config.toml
norm = "layernorm"
num_experts = 16
conv_stem = false
width = 160
loss = "cross_entropy"
muon_scale = "original"
orthogonalizer = "newton_schulz_5"
Rows from expert 0 of block 7, named by matrix and row number. Rows with one number belong to one neuron. Each number is 50 + 10 x the weight over the matrix's rms, rounded and kept within 0 to 99. All counts start at 0.
# up: expert up (model.blocks.7.mlp.up, 16x80x160), inputs 0-79
# down: expert down (model.blocks.7.mlp.down, 16x160x80, transposed), outputs 0-79
up.14:50 50 50 50 50 50 50 50 49 50 50 50 50 50 50 50 46 50 50 50 52 50 50 50 50 50 51 50 49 60 50 50 50 50 46 50 50 50 50 50 50 50 50 50 50 50 50 50 50 50 50 50 50 50 50 50 50 38 50 50 50 50 50 50 50 50 50 50 50 32 50 50 50 50 50 50 50 50 50 50
down.14:50 50 50 46 50 50 50 50 50 51 37 50 50 47 50 39 50 50 50 42 50 50 50 46 50 47 50 50 50 50 50 50 50 50 50 50 50 50 50 50 50 35 63 50 50 58 50 50 50 50 50 50 38 50 34 50 50 50 57 50 50 60 50 50 50 50 50 50 50 50 50 50 50 45 50 50 50 50 50 50
up.15:50 50 50 50 50 50 50 50 50 73 50 50 49 50 50 50 50 50 45 99 50 50 50 50 50 50 50 50 66 50 50 50 50 50 50 85 50 50 82 50 53 50 49 50 50 03 50 50 50 50 50 50 50 50 50 50 50 34 50 00 50 50 46 50 50 50 50 50 27 50 50 50 50 50 50 50 59 46 50 50
down.15:50 50 50 50 50 50 00 50 50 50 50 50 50 50 50 50 70 50 47 00 50 50 85 53 50 50 50 64 50 50 50 50 50 55 50 50 50 50 03 50 50 43 55 00 50 49 50 46 57 50 50 50 45 11 50 50 26 50 50 50 50 50 50 50 50 27 50 59 31 50 50 50 43 50 50 50 66 50 50 50
up.16:50 50 49 50 50 50 50 50 55 50 41 50 50 50 50 45 50 50 50 50 50 50 50 50 50 50 50 50 48 50 50 50 48 50 44 45 45 50 50 50 50 50 50 50 50 50 50 50 50 50 50 50 50 50 50 50 50 70 50 61 50 50 50 52 50 50 50 50 49 50 50 50 50 50 50 50 50 50 50 50
down.16:50 50 50 50 50 50 50 50 50 50 53 55 50 50 69 50 55 50 47 50 50 50 46 50 50 50 50 50 49 50 50 50 50 50 50 50 50 55 48 50 50 50 50 50 80 50 50 50 50 50 50 50 50 50 50 50 50 45 50 50 50 50 50 50 50 51 50 50 50 50 50 50 50 50 50 50 50 50 50 57
up.17:50 47 50 50 51 50 50 50 50 50 51 50 50 50 50 50 50 48 50 50 50 50 50 50 50 50 50 50 51 50 50 50 50 50 43 50 57 50 50 50 50 50 56 50 50 50 50 45 50 50 76 50 50 50 50 52 50 50 50 50 50 50 68 50 47 50 50 56 50 50 48 50 50 50 50 50 49 50 50 52
down.17:50 50 50 50 50 50 41 50 50 50 50 50 50 49 50 50 51 58 50 50 50 50 50 50 50 50 50 50 50 50 50 50 50 50 65 50 50 50 50 50 50 41 50 50 50 50 50 50 50 50 50 50 47 50 50 50 50 51 60 50 50 50 50 50 50 50 50 50 50 50 50 50 56 50 50 50 50 50 50 50
up.18:50 56 50 50 50 50 50 50 50 50 50 50 50 50 50 80 50 50 50 50 50 50 27 50 50 50 50 50 50 50 50 50 50 53 53 50 50 50 50 50 50 50 50 50 50 49 51 41 50 50 50 50 50 50 50 50 50 50 50 45 26 50 50 50 50 52 50 50 43 50 50 50 50 50 63 50 50 50 50 50
down.18:50 21 55 50 46 50 50 52 50 51 50 50 49 50 46 50 50 50 50 50 50 50 50 50 50 50 50 38 50 50 50 52 50 50 50 50 50 50 50 55 50 30 51 50 50 50 50 54 50 50 52 50 50 50 50 50 50 50 50 50 50 47 50 50 50 45 31 50 50 49 50 48 50 47 50 51 50 56 50 50
up.19:50 50 63 50 50 50 50 50 50 09 50 50 50 50 50 41 50 50 50 50 50 50 82 50 50 50 51 50 50 52 50 50 50 50 50 50 50 50 50 50 50 50 50 50 50 50 52 50 50 50 50 50 50 50 50 47 50 50 50 50 50 50 49 50 82 30 50 50 50 50 50 50 50 50 50 50 50 50 50 30
down.19:50 50 28 50 52 53 73 50 50 50 50 50 50 50 50 50 50 50 50 50 50 50 00 50 50 50 50 50 50 50 71 50 50 50 50 50 50 50 50 50 50 50 50 50 50 50 23 50 50 50 49 50 50 50 50 50 50 50 50 50 50 50 50 50 50 50 50 50 50 48 50 50 50 46 50 50 54 49 50 50
up.20:50 50 50 50 50 50 49 50 50 52 50 50 50 50 50 32 50 50 50 50 50 50 50 50 50 50 50 50 51 50 50 50 50 50 50 50 50 50 50 50 50 50 50 50 50 50 50 63 50 50 50 50 50 50 50 52 50 50 50 50 50 50 50 50 50 50 50 50 50 50 54 50 50 50 56 50 50 50 50 50
down.20:50 50 50 50 50 49 50 50 50 50 50 50 50 50 50 50 43 48 50 50 50 50 50 50 50 32 50 50 50 50 50 50 50 50 50 50 50 50 50 50 50 50 50 50 50 50 50 50 50 50 50 55 50 54 50 50 50 50 50 50 50 50 50 50 50 50 50 50 50 50 50 50 50 66 50 50 50 50 50 50
up.21:50 50 50 50 50 50 50 50 50 50 50 50 50 50 50 50 50 50 50 50 53 50 50 50 50 50 50 50 41 50 50 50 50 50 50 50 40 50 50 50 50 50 50 50 50 41 50 50 50 49 32 50 50 50 50 50 50 50 50 50 50 50 50 50 50 50 50 50 50 50 43 50 50 50 50 50 50 50 50 00
down.21:50 50 50 50 50 50 68 50 50 50 50 50 50 17 50 44 48 50 50 50 49 47 50 48 50 50 50 55 57 50 57 50 50 50 50 50 50 50 49 50 50 50 53 50 50 56 50 51 16 50 50 48 47 50 50 50 50 50 53 50 61 50 50 50 50 50 50 50 51 50 50 50 50 50 50 50 50 50 50 94
up.22:50 50 50 50 50 50 50 50 00 51 50 50 50 50 50 50 50 47 50 64 50 50 74 50 50 50 00 50 49 50 50 50 38 50 50 99 53 50 50 50 50 50 68 08 50 00 58 50 50 10 50 50 50 50 50 21 50 50 50 50 50 50 50 50 50 50 50 50 61 86 71 50 50 50 49 50 50 50 50 50
down.22:50 50 79 62 50 50 50 50 00 48 50 50 50 50 87 50 50 50 50 49 50 66 00 50 50 50 50 50 50 50 50 50 50 50 70 52 50 50 50 70 50 50 50 47 50 94 50 50 50 50 50 50 50 50 50 50 50 50 50 50 50 69 38 50 68 43 50 50 00 33 50 50 50 50 50 50 50 50 50 50
up.23:50 11 49 50 50 50 50 50 50 50 99 50 50 50 50 50 50 50 50 50 47 50 99 50 50 50 66 50 50 50 50 50 50 50 50 99 51 50 50 50 50 50 57 50 50 50 50 50 50 50 50 50 50 51 50 54 50 50 50 50 50 50 50 21 50 50 50 50 50 50 50 50 55 50 27 50 53 50 50 50
down.23:50 61 50 50 50 50 66 50 50 50 50 50 99 50 50 50 50 50 50 35 39 50 50 50 50 50 50 50 71 50 50 50 50 50 99 50 50 50 50 50 50 50 50 50 50 50 50 50 27 50 50 49 50 50 25 50 50 50 50 50 44 50 50 50 50 50 54 50 50 50 50 45 50 50 50 50 50 50 54 36
up.24:50 50 50 47 50 43 50 50 50 71 60 50 50 50 50 50 50 50 50 50 54 50 50 50 50 50 41 50 50 50 50 50 50 50 50 46 50 50 50 50 51 50 50 50 50 50 50 50 50 50 50 50 50 50 50 50 50 50 50 50 50 50 50 50 50 50 50 49 50 50 50 48 50 50 50 50 89 50 50 50
down.24:52 49 50 50 62 50 50 50 50 50 50 50 90 50 50 50 50 43 50 50 51 50 53 50 50 44 50 50 50 61 47 50 43 50 40 50 49 50 50 80 50 50 50 50 50 50 50 50 51 50 41 50 50 50 50 50 50 50 50 50 50 50 50 50 50 33 50 50 50 50 50 50 50 48 50 50 50 50 53 50
up.25:46 39 00 50 50 50 50 50 50 50 50 50 50 50 50 50 50 50 50 69 50 50 48 50 50 50 50 50 50 50 50 50 62 50 53 50 99 50 50 50 46 50 33 50 50 30 50 44 50 50 66 50 50 50 50 50 50 50 50 50 50 50 50 50 50 50 50 50 99 50 50 50 50 50 52 50 00 50 50 50
down.25:50 58 77 50 50 50 50 50 59 50 50 02 50 50 50 50 50 50 50 54 50 50 50 47 50 50 50 50 50 50 50 50 50 50 50 50 00 50 15 56 52 50 50 50 50 50 69 50 50 50 50 50 50 50 50 49 50 40 50 40 23 50 50 50 50 50 45 50 55 50 75 50 50 50 00 50 91 50 50 64
up.26:50 50 50 49 50 52 50 50 50 35 53 50 50 50 50 51 50 50 50 50 50 50 50 50 50 50 49 50 50 52 50 50 50 50 50 50 50 50 50 50 50 50 48 50 50 50 50 50 50 50 50 50 50 50 50 50 50 41 50 46 23 50 50 50 50 50 50 50 51 50 50 50 50 50 50 50 44 50 50 50
down.26:50 50 50 50 50 50 50 50 50 50 50 50 50 50 50 50 50 50 59 50 46 50 50 53 50 50 50 50 50 23 50 50 50 50 50 50 50 50 50 50 50 50 50 50 50 50 50 50 50 50 50 54 50 47 50 53 50 50 49 50 53 50 50 50 48 50 50 50 50 50 50 50 50 49 50 52 57 50 50 50
up.27:50 50 50 50 50 50 50 50 50 50 50 50 50 50 50 91 50 50 50 50 50 50 50 50 50 50 50 50 69 50 50 50 50 50 49 56 50 50 50 50 50 50 50 50 50 50 32 50 50 50 49 50 50 50 50 50 50 50 50 51 50 50 50 50 21 50 50 50 51 46 50 50 50 50 50 50 50 50 50 50
down.27:50 52 51 50 49 50 50 50 50 50 49 47 50 50 50 50 50 50 50 50 50 50 70 50 50 50 50 50 50 50 50 50 58 50 40 33 50 50 50 50 50 50 50 50 50 50 50 50 50 50 75 50 50 50 50 80 36 50 50 50 48 50 50 50 50 50 50 99 50 50 50 50 50 58 50 50 50 50 50 50
up.28:50 53 50 50 54 50 50 50 50 50 50 49 50 50 50 47 50 50 50 50 50 50 51 50 50 50 50 50 50 50 50 50 92 50 50 50 50 50 50 50 67 50 50 50 50 50 50 50 50 47 52 50 50 50 50 50 50 49 50 50 50 50 61 50 57 50 50 51 50 50 50 50 50 50 49 50 50 50 50 50
down.28:50 50 50 50 39 52 50 50 50 28 47 50 50 50 56 69 50 50 50 47 50 37 50 50 50 50 50 49 50 50 50 50 50 50 51 50 50 50 50 50 50 50 50 50 44 50 48 50 50 50 50 50 50 50 50 50 50 53 50 50 50 50 50 50 50 50 50 50 50 50 50 50 55 54 50 50 50 50 50 50
up.29:31 50 51 50 50 50 51 50 48 50 50 50 50 50 50 50 50 50 50 03 50 50 50 50 50 50 68 50 50 22 50 50 50 50 50 50 50 50 50 50 50 50 59 77 50 51 50 50 50 50 49 50 50 50 50 50 50 50 50 50 50 50 50 50 50 50 50 50 50 50 50 50 50 50 54 50 50 50 50 50
down.29:50 50 50 50 50 51 50 61 50 50 50 50 50 50 50 50 50 50 59 50 47 50 50 37 50 50 50 50 50 50 62 50 50 48 50 50 50 50 50 50 50 50 50 15 50 50 63 50 50 50 50 50 32 50 50 50 25 51 50 50 50 45 54 50 40 49 50 50 50 50 50 92 50 52 50 50 50 50 50 50
up.30:50 50 50 54 50 50 55 50 50 62 50 50 50 50 50 50 50 50 50 50 50 50 50 50 50 50 50 50 50 50 50 50 50 50 49 50 43 50 50 50 50 50 50 50 50 50 50 50 50 50 50 50 50 50 49 50 50 50 50 50 50 50 57 50 50 50 50 50 40 50 50 50 50 50 50 50 50 50 50 50
down.30:75 50 50 50 50 50 50 50 49 50 50 50 51 50 58 50 49 50 50 50 50 50 66 50 50 59 50 50 50 33 50 50 50 50 48 43 56 50 50 50 08 50 50 50 50 50 50 50 32 50 50 50 50 50 50 50 50 50 54 50 47 50 43 50 43 50 50 50 50 50 51 50 55 50 50 50 50 50 51 53
up.31:50 50 50 50 50 50 50 50 50 32 50 50 50 50 50 50 50 50 50 50 63 50 31 50 50 50 50 50 50 50 50 50 50 50 50 50 46 50 50 50 53 50 50 50 50 95 50 50 50 51 50 50 50 49 50 50 50 50 50 50 47 50 50 50 50 50 50 50 37 50 50 51 50 50 50 50 50 50 50 50
down.31:50 50 50 50 50 43 50 50 50 50 50 50 50 50 51 50 50 54 50 50 49 50 50 46 50 50 43 50 50 52 50 50 50 59 50 50 50 48 50 50 50 52 50 50 50 50 50 50 50 50 50 50 50 50 50 50 61 50 50 50 50 50 50 50 50 51 50 46 50 49 39 50 50 50 50 50 50 50 50 50
up.32:50 50 50 50 50 50 50 50 50 50 50 50 50 50 50 50 50 50 50 50 51 50 50 50 50 50 50 50 50 50 50 50 50 49 50 42 50 50 50 50 50 50 59 49 50 26 50 50 50 38 50 50 50 50 50 42 50 52 50 50 51 50 50 50 50 50 50 50 96 50 50 50 50 50 51 50 50 50 50 50
down.32:50 50 46 50 50 50 50 50 50 50 50 50 68 46 50 50 50 50 50 50 50 42 50 51 50 50 50 50 50 50 50 50 50 50 38 80 50 50 50 50 50 50 50 50 51 50 50 50 49 50 50 37 50 50 50 50 50 50 50 50 50 50 50 50 50 50 60 50 49 50 50 50 50 50 50 50 50 50 50 50
up.33:50 48 50 50 50 50 50 50 50 51 69 50 50 50 50 43 50 50 50 50 50 50 50 50 50 50 50 50 50 50 50 50 50 50 50 50 62 50 50 50 50 50 50 50 50 50 50 50 50 51 49 50 50 50 55 55 50 50 50 50 50 50 50 50 50 50 50 50 50 50 53 50 50 50 50 50 50 21 50 56
down.33:50 50 50 55 51 50 47 44 50 27 48 50 50 50 51 50 60 50 50 50 50 50 42 59 50 50 50 50 50 50 48 45 50 50 50 50 50 50 51 50 50 50 09 44 51 50 50 36 50 50 40 50 64 51 50 50 50 50 50 50 50 50 50 50 50 50 50 50 50 49 50 50 50 50 50 50 50 50 57 50
up.34:50 50 50 50 50 50 50 50 50 50 50 50 28 50 50 50 50 50 50 50 53 50 50 52 50 50 50 50 50 42 50 50 60 50 50 50 10 50 50 50 50 50 51 38 50 36 50 50 50 50 71 50 50 50 50 50 50 50 50 50 50 50 31 50 50 50 50 50 50 51 50 50 50 50 50 50 50 50 50 50
down.34:50 50 50 50 50 53 50 82 50 73 50 50 50 50 50 62 50 42 50 50 50 50 50 50 50 50 50 50 50 56 39 50 50 50 50 65 65 50 47 50 50 50 50 50 50 50 50 50 50 50 47 50 50 50 50 50 50 50 45 50 53 50 50 71 54 50 50 50 23 50 46 54 50 50 50 50 55 50 49 50
up.35:50 50 50 56 50 50 49 50 47 50 50 50 50 50 50 50 50 50 50 46 50 50 50 50 50 50 61 50 50 50 50 50 50 50 50 57 30 50 50 50 50 50 50 50 50 50 50 50 50 50 50 50 50 50 50 52 50 50 50 50 70 50 50 50 50 50 50 50 86 50 50 50 50 50 50 50 50 50 50 50
down.35:50 50 50 28 50 50 50 49 50 50 50 50 50 50 50 50 50 50 50 50 50 50 50 50 50 50 50 50 50 50 50 50 57 50 55 50 50 48 50 50 50 51 50 50 50 50 50 50 47 50 50 50 50 50 50 50 50 73 50 50 50 50 54 50 50 50 50 45 50 50 36 51 50 50 50 50 50 50 50 50
up.36:44 50 50 50 50 50 50 50 50 52 50 50 50 50 50 50 50 50 50 44 70 50 50 50 50 50 50 50 49 50 50 50 59 50 47 50 70 50 50 50 50 50 61 50 50 49 50 50 50 49 50 50 50 50 50 50 50 54 50 50 51 50 50 50 50 50 50 50 50 50 48 50 50 50 50 50 50 50 50 51
down.36:50 50 50 50 43 50 50 50 50 50 64 50 50 50 50 44 50 50 50 50 50 50 50 59 50 50 50 50 50 50 50 50 50 50 56 45 50 50 50 50 50 50 50 50 50 51 50 50 50 50 86 50 50 50 49 57 67 50 57 50 50 49 50 50 40 44 52 50 50 50 50 50 50 50 50 52 50 67 49 75
up.37:50 49 50 50 53 52 50 50 50 50 82 50 50 50 50 50 50 50 50 50 50 50 50 50 50 50 50 50 50 49 50 50 50 50 50 10 49 50 50 50 50 50 50 50 50 50 55 59 50 50 52 50 50 50 50 56 50 50 50 69 50 50 44 50 50 50 50 50 70 50 53 04 50 50 50 50 52 50 50 24
down.37:50 50 50 50 17 53 50 50 50 53 50 50 50 54 50 51 00 50 50 50 41 50 50 50 50 50 84 50 50 50 50 50 50 50 50 50 50 50 50 50 50 48 50 50 50 50 50 50 50 51 50 50 45 50 50 50 70 50 50 36 50 42 99 50 52 50 50 58 18 50 50 50 50 50 50 50 50 50 50 50
up.38:50 50 50 43 50 50 52 50 50 50 50 50 50 50 50 50 50 50 50 50 50 50 50 50 50 50 29 50 51 50 50 50 50 50 50 50 50 50 50 50 50 50 50 50 50 50 52 31 49 48 50 62 50 53 50 50 50 50 50 50 50 50 50 46 50 50 50 50 61 53 50 50 50 50 99 50 50 54 50 50
down.38:50 50 50 50 50 50 29 48 80 50 50 50 50 50 50 61 50 50 41 69 50 53 50 50 70 50 50 50 50 50 50 50 50 50 50 50 54 49 50 50 50 46 50 50 52 50 50 50 82 50 86 50 50 50 50 50 50 50 50 50 50 50 50 50 30 50 50 50 50 50 50 50 50 49 50 50 84 50 50 51
up.39:50 50 50 49 50 50 50 50 50 50 50 50 50 50 50 48 50 50 50 50 50 50 50 50 50 50 50 50 82 47 50 50 50 50 50 43 50 50 50 50 57 50 50 50 50 50 50 45 50 50 53 50 50 50 50 50 50 52 50 50 52 50 57 50 48 50 50 39 49 50 10 50 50 50 50 50 50 50 50 50
down.39:50 59 57 46 50 50 11 50 50 52 50 50 50 28 50 53 50 50 48 50 50 50 50 50 44 50 50 50 50 50 50 50 50 50 51 50 52 54 50 49 50 50 50 50 50 50 46 50 50 50 50 50 30 48 54 50 50 65 65 45 50 50 50 50 50 50 52 54 50 49 50 50 51 43 50 47 50 50 50 50
up.40:52 50 50 50 50 50 50 50 54 50 50 50 50 50 50 50 50 50 50 87 50 50 50 48 50 50 61 50 50 51 50 50 50 50 50 43 50 50 50 50 42 50 35 50 50 50 51 50 50 50 54 50 50 50 50 50 50 50 50 48 29 50 50 50 50 50 50 50 50 50 50 49 50 50 50 50 50 50 50 57
down.40:50 50 50 50 50 50 50 50 50 50 50 51 50 50 50 50 50 13 50 50 50 50 50 50 49 50 51 43 50 41 50 47 36 50 50 50 62 50 50 53 50 50 50 50 50 50 50 50 50 50 50 50 45 50 50 45 50 48 32 50 50 50 50 50 50 44 50 50 39 50 50 50 50 50 49 50 64 50 57 50
up.41:50 50 52 51 50 50 50 50 50 50 50 50 50 50 50 50 50 50 50 54 50 50 51 50 50 50 50 50 50 49 50 50 50 50 50 50 50 50 50 50 49 50 50 50 50 48 50 66 50 50 34 50 50 50 50 50 50 50 50 47 50 50 50 50 50 50 50 50 50 50 67 40 50 50 50 50 50 50 44 50
down.41:50 50 46 50 99 50 62 50 50 50 50 50 50 50 50 64 50 50 50 50 50 51 52 50 39 08 50 50 49 50 50 50 50 50 50 50 50 50 51 50 50 78 50 50 50 50 50 50 47 50 50 50 50 50 69 50 50 50 50 50 50 50 50 50 50 50 62 50 48 50 37 51 49 50 50 53 40 50 50 50
up.42:50 50 49 50 50 50 50 50 50 50 50 50 50 50 50 50 50 50 50 50 50 50 50 50 50 50 50 50 50 50 50 50 50 50 50 50 50 50 50 50 50 50 36 51 50 50 50 51 50 52 50 50 50 50 50 50 50 50 50 37 50 50 50 50 50 50 50 50 03 50 50 40 50 50 43 50 50 50 50 50
down.42:50 50 50 50 50 50 50 50 50 50 50 47 50 50 50 50 50 50 50 36 50 45 50 47 50 50 56 50 50 50 50 48 51 50 50 50 50 50 51 50 50 50 50 50 50 50 52 50 50 50 50 50 50 50 55 50 50 50 50 50 50 50 50 49 50 50 50 50 50 50 52 50 50 50 50 50 25 58 34 50
up.43:50 49 50 50 50 50 50 50 48 50 49 50 50 50 50 53 50 59 50 50 50 50 33 59 50 50 99 50 99 50 50 50 99 50 50 50 41 50 50 50 98 50 46 50 50 50 99 50 50 50 50 50 50 50 51 50 50 50 50 77 50 50 50 50 50 50 50 66 50 50 50 53 50 50 99 50 50 50 50 50
down.43:83 50 50 50 50 50 50 51 51 50 50 50 50 51 50 50 50 44 50 48 50 50 50 50 50 50 99 49 49 50 50 50 48 50 50 50 50 48 49 56 36 50 50 50 50 43 50 35 10 49 36 50 50 50 50 50 50 50 50 99 42 61 99 48 40 50 50 50 50 50 25 50 50 50 72 50 50 50 50 00
up.44:50 50 50 37 50 50 50 50 19 50 48 50 50 50 50 50 50 50 50 50 50 50 50 49 50 50 50 50 50 48 50 50 50 50 50 50 51 50 50 50 50 50 49 50 50 47 50 50 50 43 50 50 50 50 50 50 50 80 50 50 50 50 50 50 26 50 50 50 50 50 43 50 54 50 26 50 50 50 50 50
down.44:44 50 50 96 50 50 50 50 50 50 50 50 50 59 50 50 50 68 50 50 67 40 50 35 50 50 50 50 50 50 50 50 40 31 50 50 50 50 50 49 50 50 50 50 50 50 49 50 50 50 50 50 11 47 55 50 50 50 50 46 50 75 50 50 50 50 50 55 64 50 50 50 50 49 50 50 50 50 50 50
up.45:50 50 50 50 50 50 50 50 49 50 50 50 50 50 50 50 51 50 50 48 50 50 50 50 50 50 50 50 50 47 50 50 51 50 49 50 53 50 50 50 50 50 17 50 50 50 50 50 50 50 50 50 50 50 50 50 50 50 50 50 50 50 49 50 33 50 50 50 50 50 50 52 50 50 50 50 50 50 50 50
down.45:50 49 51 50 50 50 50 50 55 50 50 50 50 50 50 50 50 50 50 50 50 50 57 51 52 50 50 50 52 50 50 50 50 50 50 50 50 50 50 50 50 50 50 50 53 50 50 50 50 50 50 50 50 50 57 50 50 50 50 50 50 50 50 50 50 50 50 50 50 50 50 50 50 50 50 50 50 50 50 50
up.46:50 50 50 50 50 50 47 50 49 50 50 50 50 49 50 50 50 50 50 50 50 50 50 50 50 50 51 50 50 49 50 50 50 50 49 50 55 50 50 50 50 50 50 50 50 50 50 52 50 50 50 50 50 50 50 50 50 90 50 50 35 50 50 52 48 50 50 50 50 49 50 49 49 50 60 50 55 50 50 54
down.46:50 50 50 50 50 50 50 50 50 50 56 50 50 50 50 50 50 50 51 50 50 50 50 50 50 50 50 50 50 50 50 46 50 50 50 50 50 50 50 50 50 50 50 50 50 50 50 50 50 50 48 47 65 50 52 50 50 50 09 50 50 50 35 51 50 50 50 50 50 50 50 50 50 50 50 50 50 50 50 41
up.47:50 50 50 50 50 50 50 50 50 50 50 51 50 50 50 50 50 50 50 50 50 50 33 50 50 50 50 50 50 42 50 50 50 50 50 50 50 50 50 50 50 50 50 50 50 50 50 50 50 50 68 50 50 50 50 50 50 50 50 50 50 50 50 50 50 50 50 50 48 50 50 53 50 50 50 50 52 50 50 50
down.47:50 50 50 50 43 50 43 50 50 50 50 50 50 50 50 50 50 50 50 50 50 50 50 50 50 50 50 50 50 50 50 50 50 50 50 50 50 50 50 50 50 50 50 50 50 50 50 50 50 50 50 50 50 50 50 50 50 50 50 50 50 50 50 50 50 50 50 50 50 50 50 50 50 50 50 50 50 50 50 50
up.48:50 75 50 50 50 50 50 50 44 50 37 50 50 50 50 46 50 50 50 38 50 50 50 50 50 50 50 50 50 50 50 50 50 50 50 39 29 50 50 50 50 50 50 50 50 48 50 50 50 42 50 50 50 50 50 50 50 50 50 50 50 50 50 50 50 50 50 50 50 49 50 50 50 50 50 50 50 50 50 50
down.48:50 50 50 50 50 62 50 50 50 78 49 50 72 50 50 50 50 50 55 50 48 48 50 50 50 50 50 50 50 50 50 38 50 49 51 50 49 84 50 50 50 50 50 50 50 50 60 50 39 50 50 51 51 50 50 50 50 42 50 50 50 50 47 50 50 48 50 50 50 50 50 75 50 50 50 50 50 65 50 50
up.49:50 50 50 50 50 50 50 50 50 50 50 50 50 50 50 50 50 50 50 27 50 50 50 50 50 50 50 50 75 50 50 50 64 50 50 50 50 50 50 50 50 50 13 50 50 50 50 50 50 66 50 50 50 50 50 50 50 50 50 50 50 50 48 50 50 50 50 50 50 50 50 55 50 50 68 50 50 50 50 50
down.49:49 50 50 50 50 50 50 50 50 50 50 50 53 52 50 50 50 50 50 50 53 50 50 50 50 50 50 96 50 29 50 50 50 92 50 50 50 44 50 50 46 50 50 50 30 50 38 50 42 50 50 50 99 47 65 50 50 50 50 50 50 50 78 47 50 50 50 50 72 50 44 50 50 64 35 50 50 50 50 50
up.50:50 51 50 49 50 50 50 50 29 50 50 50 50 50 50 50 50 50 50 50 40 50 50 50 50 50 50 50 50 50 50 50 50 50 50 44 50 50 50 50 50 50 50 50 50 34 43 50 50 38 50 50 50 50 50 50 50 50 50 50 60 50 35 50 50 50 50 50 37 50 51 50 50 50 50 50 48 50 50 50
down.50:50 50 50 48 46 50 50 50 50 50 50 50 50 50 56 50 50 50 50 50 50 51 41 51 50 50 58 50 50 50 50 50 77 50 50 50 50 50 40 50 50 50 51 47 50 50 50 32 50 50 50 51 51 50 58 50 49 50 50 50 50 50 51 50 50 51 50 51 51 50 64 50 50 51 50 50 50 50 50 50
up.51:50 52 50 50 54 50 50 50 50 50 50 50 50 50 50 50 50 50 50 50 50 50 85 50 50 50 50 50 50 50 50 50 46 50 50 68 50 50 50 50 50 50 50 50 50 82 50 50 50 83 50 50 50 50 50 50 50 50 50 49 50 50 52 50 50 50 50 50 50 50 50 50 50 50 50 50 50 49 50 50
down.51:46 50 41 50 50 50 50 50 50 50 50 50 50 58 50 57 44 50 70 56 50 50 50 45 50 50 50 50 50 50 50 53 50 50 50 50 50 50 50 50 54 50 50 50 50 50 50 82 50 20 27 50 50 50 50 51 50 50 50 50 50 50 50 50 50 50 50 00 48 50 50 55 50 50 55 50 51 50 67 50
up.52:50 50 37 50 50 50 50 50 50 50 50 50 56 50 50 40 50 50 50 50 59 50 44 50 50 50 44 50 50 52 50 50 46 49 63 50 50 50 50 50 50 50 50 50 50 50 50 50 50 41 37 50 50 50 50 50 50 50 50 56 50 50 00 50 54 51 50 50 75 50 50 34 50 50 47 50 50 50 50 50
down.52:50 50 52 50 50 50 36 50 50 50 50 50 54 50 50 50 50 50 68 50 50 50 50 56 50 50 50 50 50 50 50 51 50 50 11 51 50 49 50 50 50 50 50 50 50 50 50 50 50 50 50 63 50 50 00 50 50 50 50 50 49 54 50 56 50 50 50 50 50 42 73 45 50 50 50 50 50 50 52 50
up.53:50 51 50 50 50 50 50 50 50 50 50 50 50 50 50 50 50 50 50 26 50 50 50 50 50 50 49 50 27 50 50 50 34 50 65 50 50 50 50 50 50 50 50 50 50 67 50 50 50 50 23 50 50 50 50 50 50 50 50 85 50 50 76 50 52 50 50 50 50 50 50 50 50 50 50 50 50 50 50 50
down.53:50 50 50 50 50 50 50 50 50 50 50 57 08 50 50 50 50 50 49 50 50 50 50 50 50 50 50 51 62 50 50 50 50 50 22 50 50 50 50 50 50 50 50 52 50 50 50 50 49 56 50 50 50 50 50 50 50 50 81 50 50 50 50 50 72 50 50 50 50 50 50 24 50 50 50 49 49 50 50 50
up.54:50 51 52 50 50 50 50 50 50 10 50 50 50 50 50 52 50 50 51 50 50 50 50 59 50 50 47 50 59 51 50 50 50 50 50 55 50 50 50 50 50 50 00 50 50 50 50 39 50 52 63 50 50 50 50 50 50 50 50 50 50 50 31 50 50 50 50 50 50 50 51 50 50 50 50 50 50 50 50 73
down.54:48 50 50 50 50 50 50 96 50 50 50 50 50 52 50 50 50 55 50 50 48 54 50 50 66 66 50 78 50 50 53 66 50 50 43 50 50 50 50 50 50 50 50 50 50 50 50 50 50 50 50 50 50 46 50 50 50 50 50 50 50 50 50 40 50 50 50 50 50 50 50 50 50 50 50 44 50 50 49 50
up.55:50 26 50 50 50 50 50 50 50 50 71 50 50 50 50 51 50 50 50 48 50 50 50 50 50 50 96 50 50 50 51 50 50 50 50 50 11 50 50 50 50 50 50 50 50 50 50 50 50 50 50 50 50 50 50 50 50 49 50 50 50 50 48 50 50 50 50 50 56 50 50 50 52 50 50 50 75 50 50 50
down.55:50 50 57 50 50 44 50 45 50 50 50 50 50 50 50 50 50 50 50 50 54 30 50 50 50 50 50 50 50 50 50 50 51 50 53 50 50 50 50 50 50 56 50 50 50 50 50 50 50 50 52 50 50 50 50 50 50 56 50 50 50 65 50 50 50 47 50 50 50 50 50 60 50 10 50 50 50 50 52 51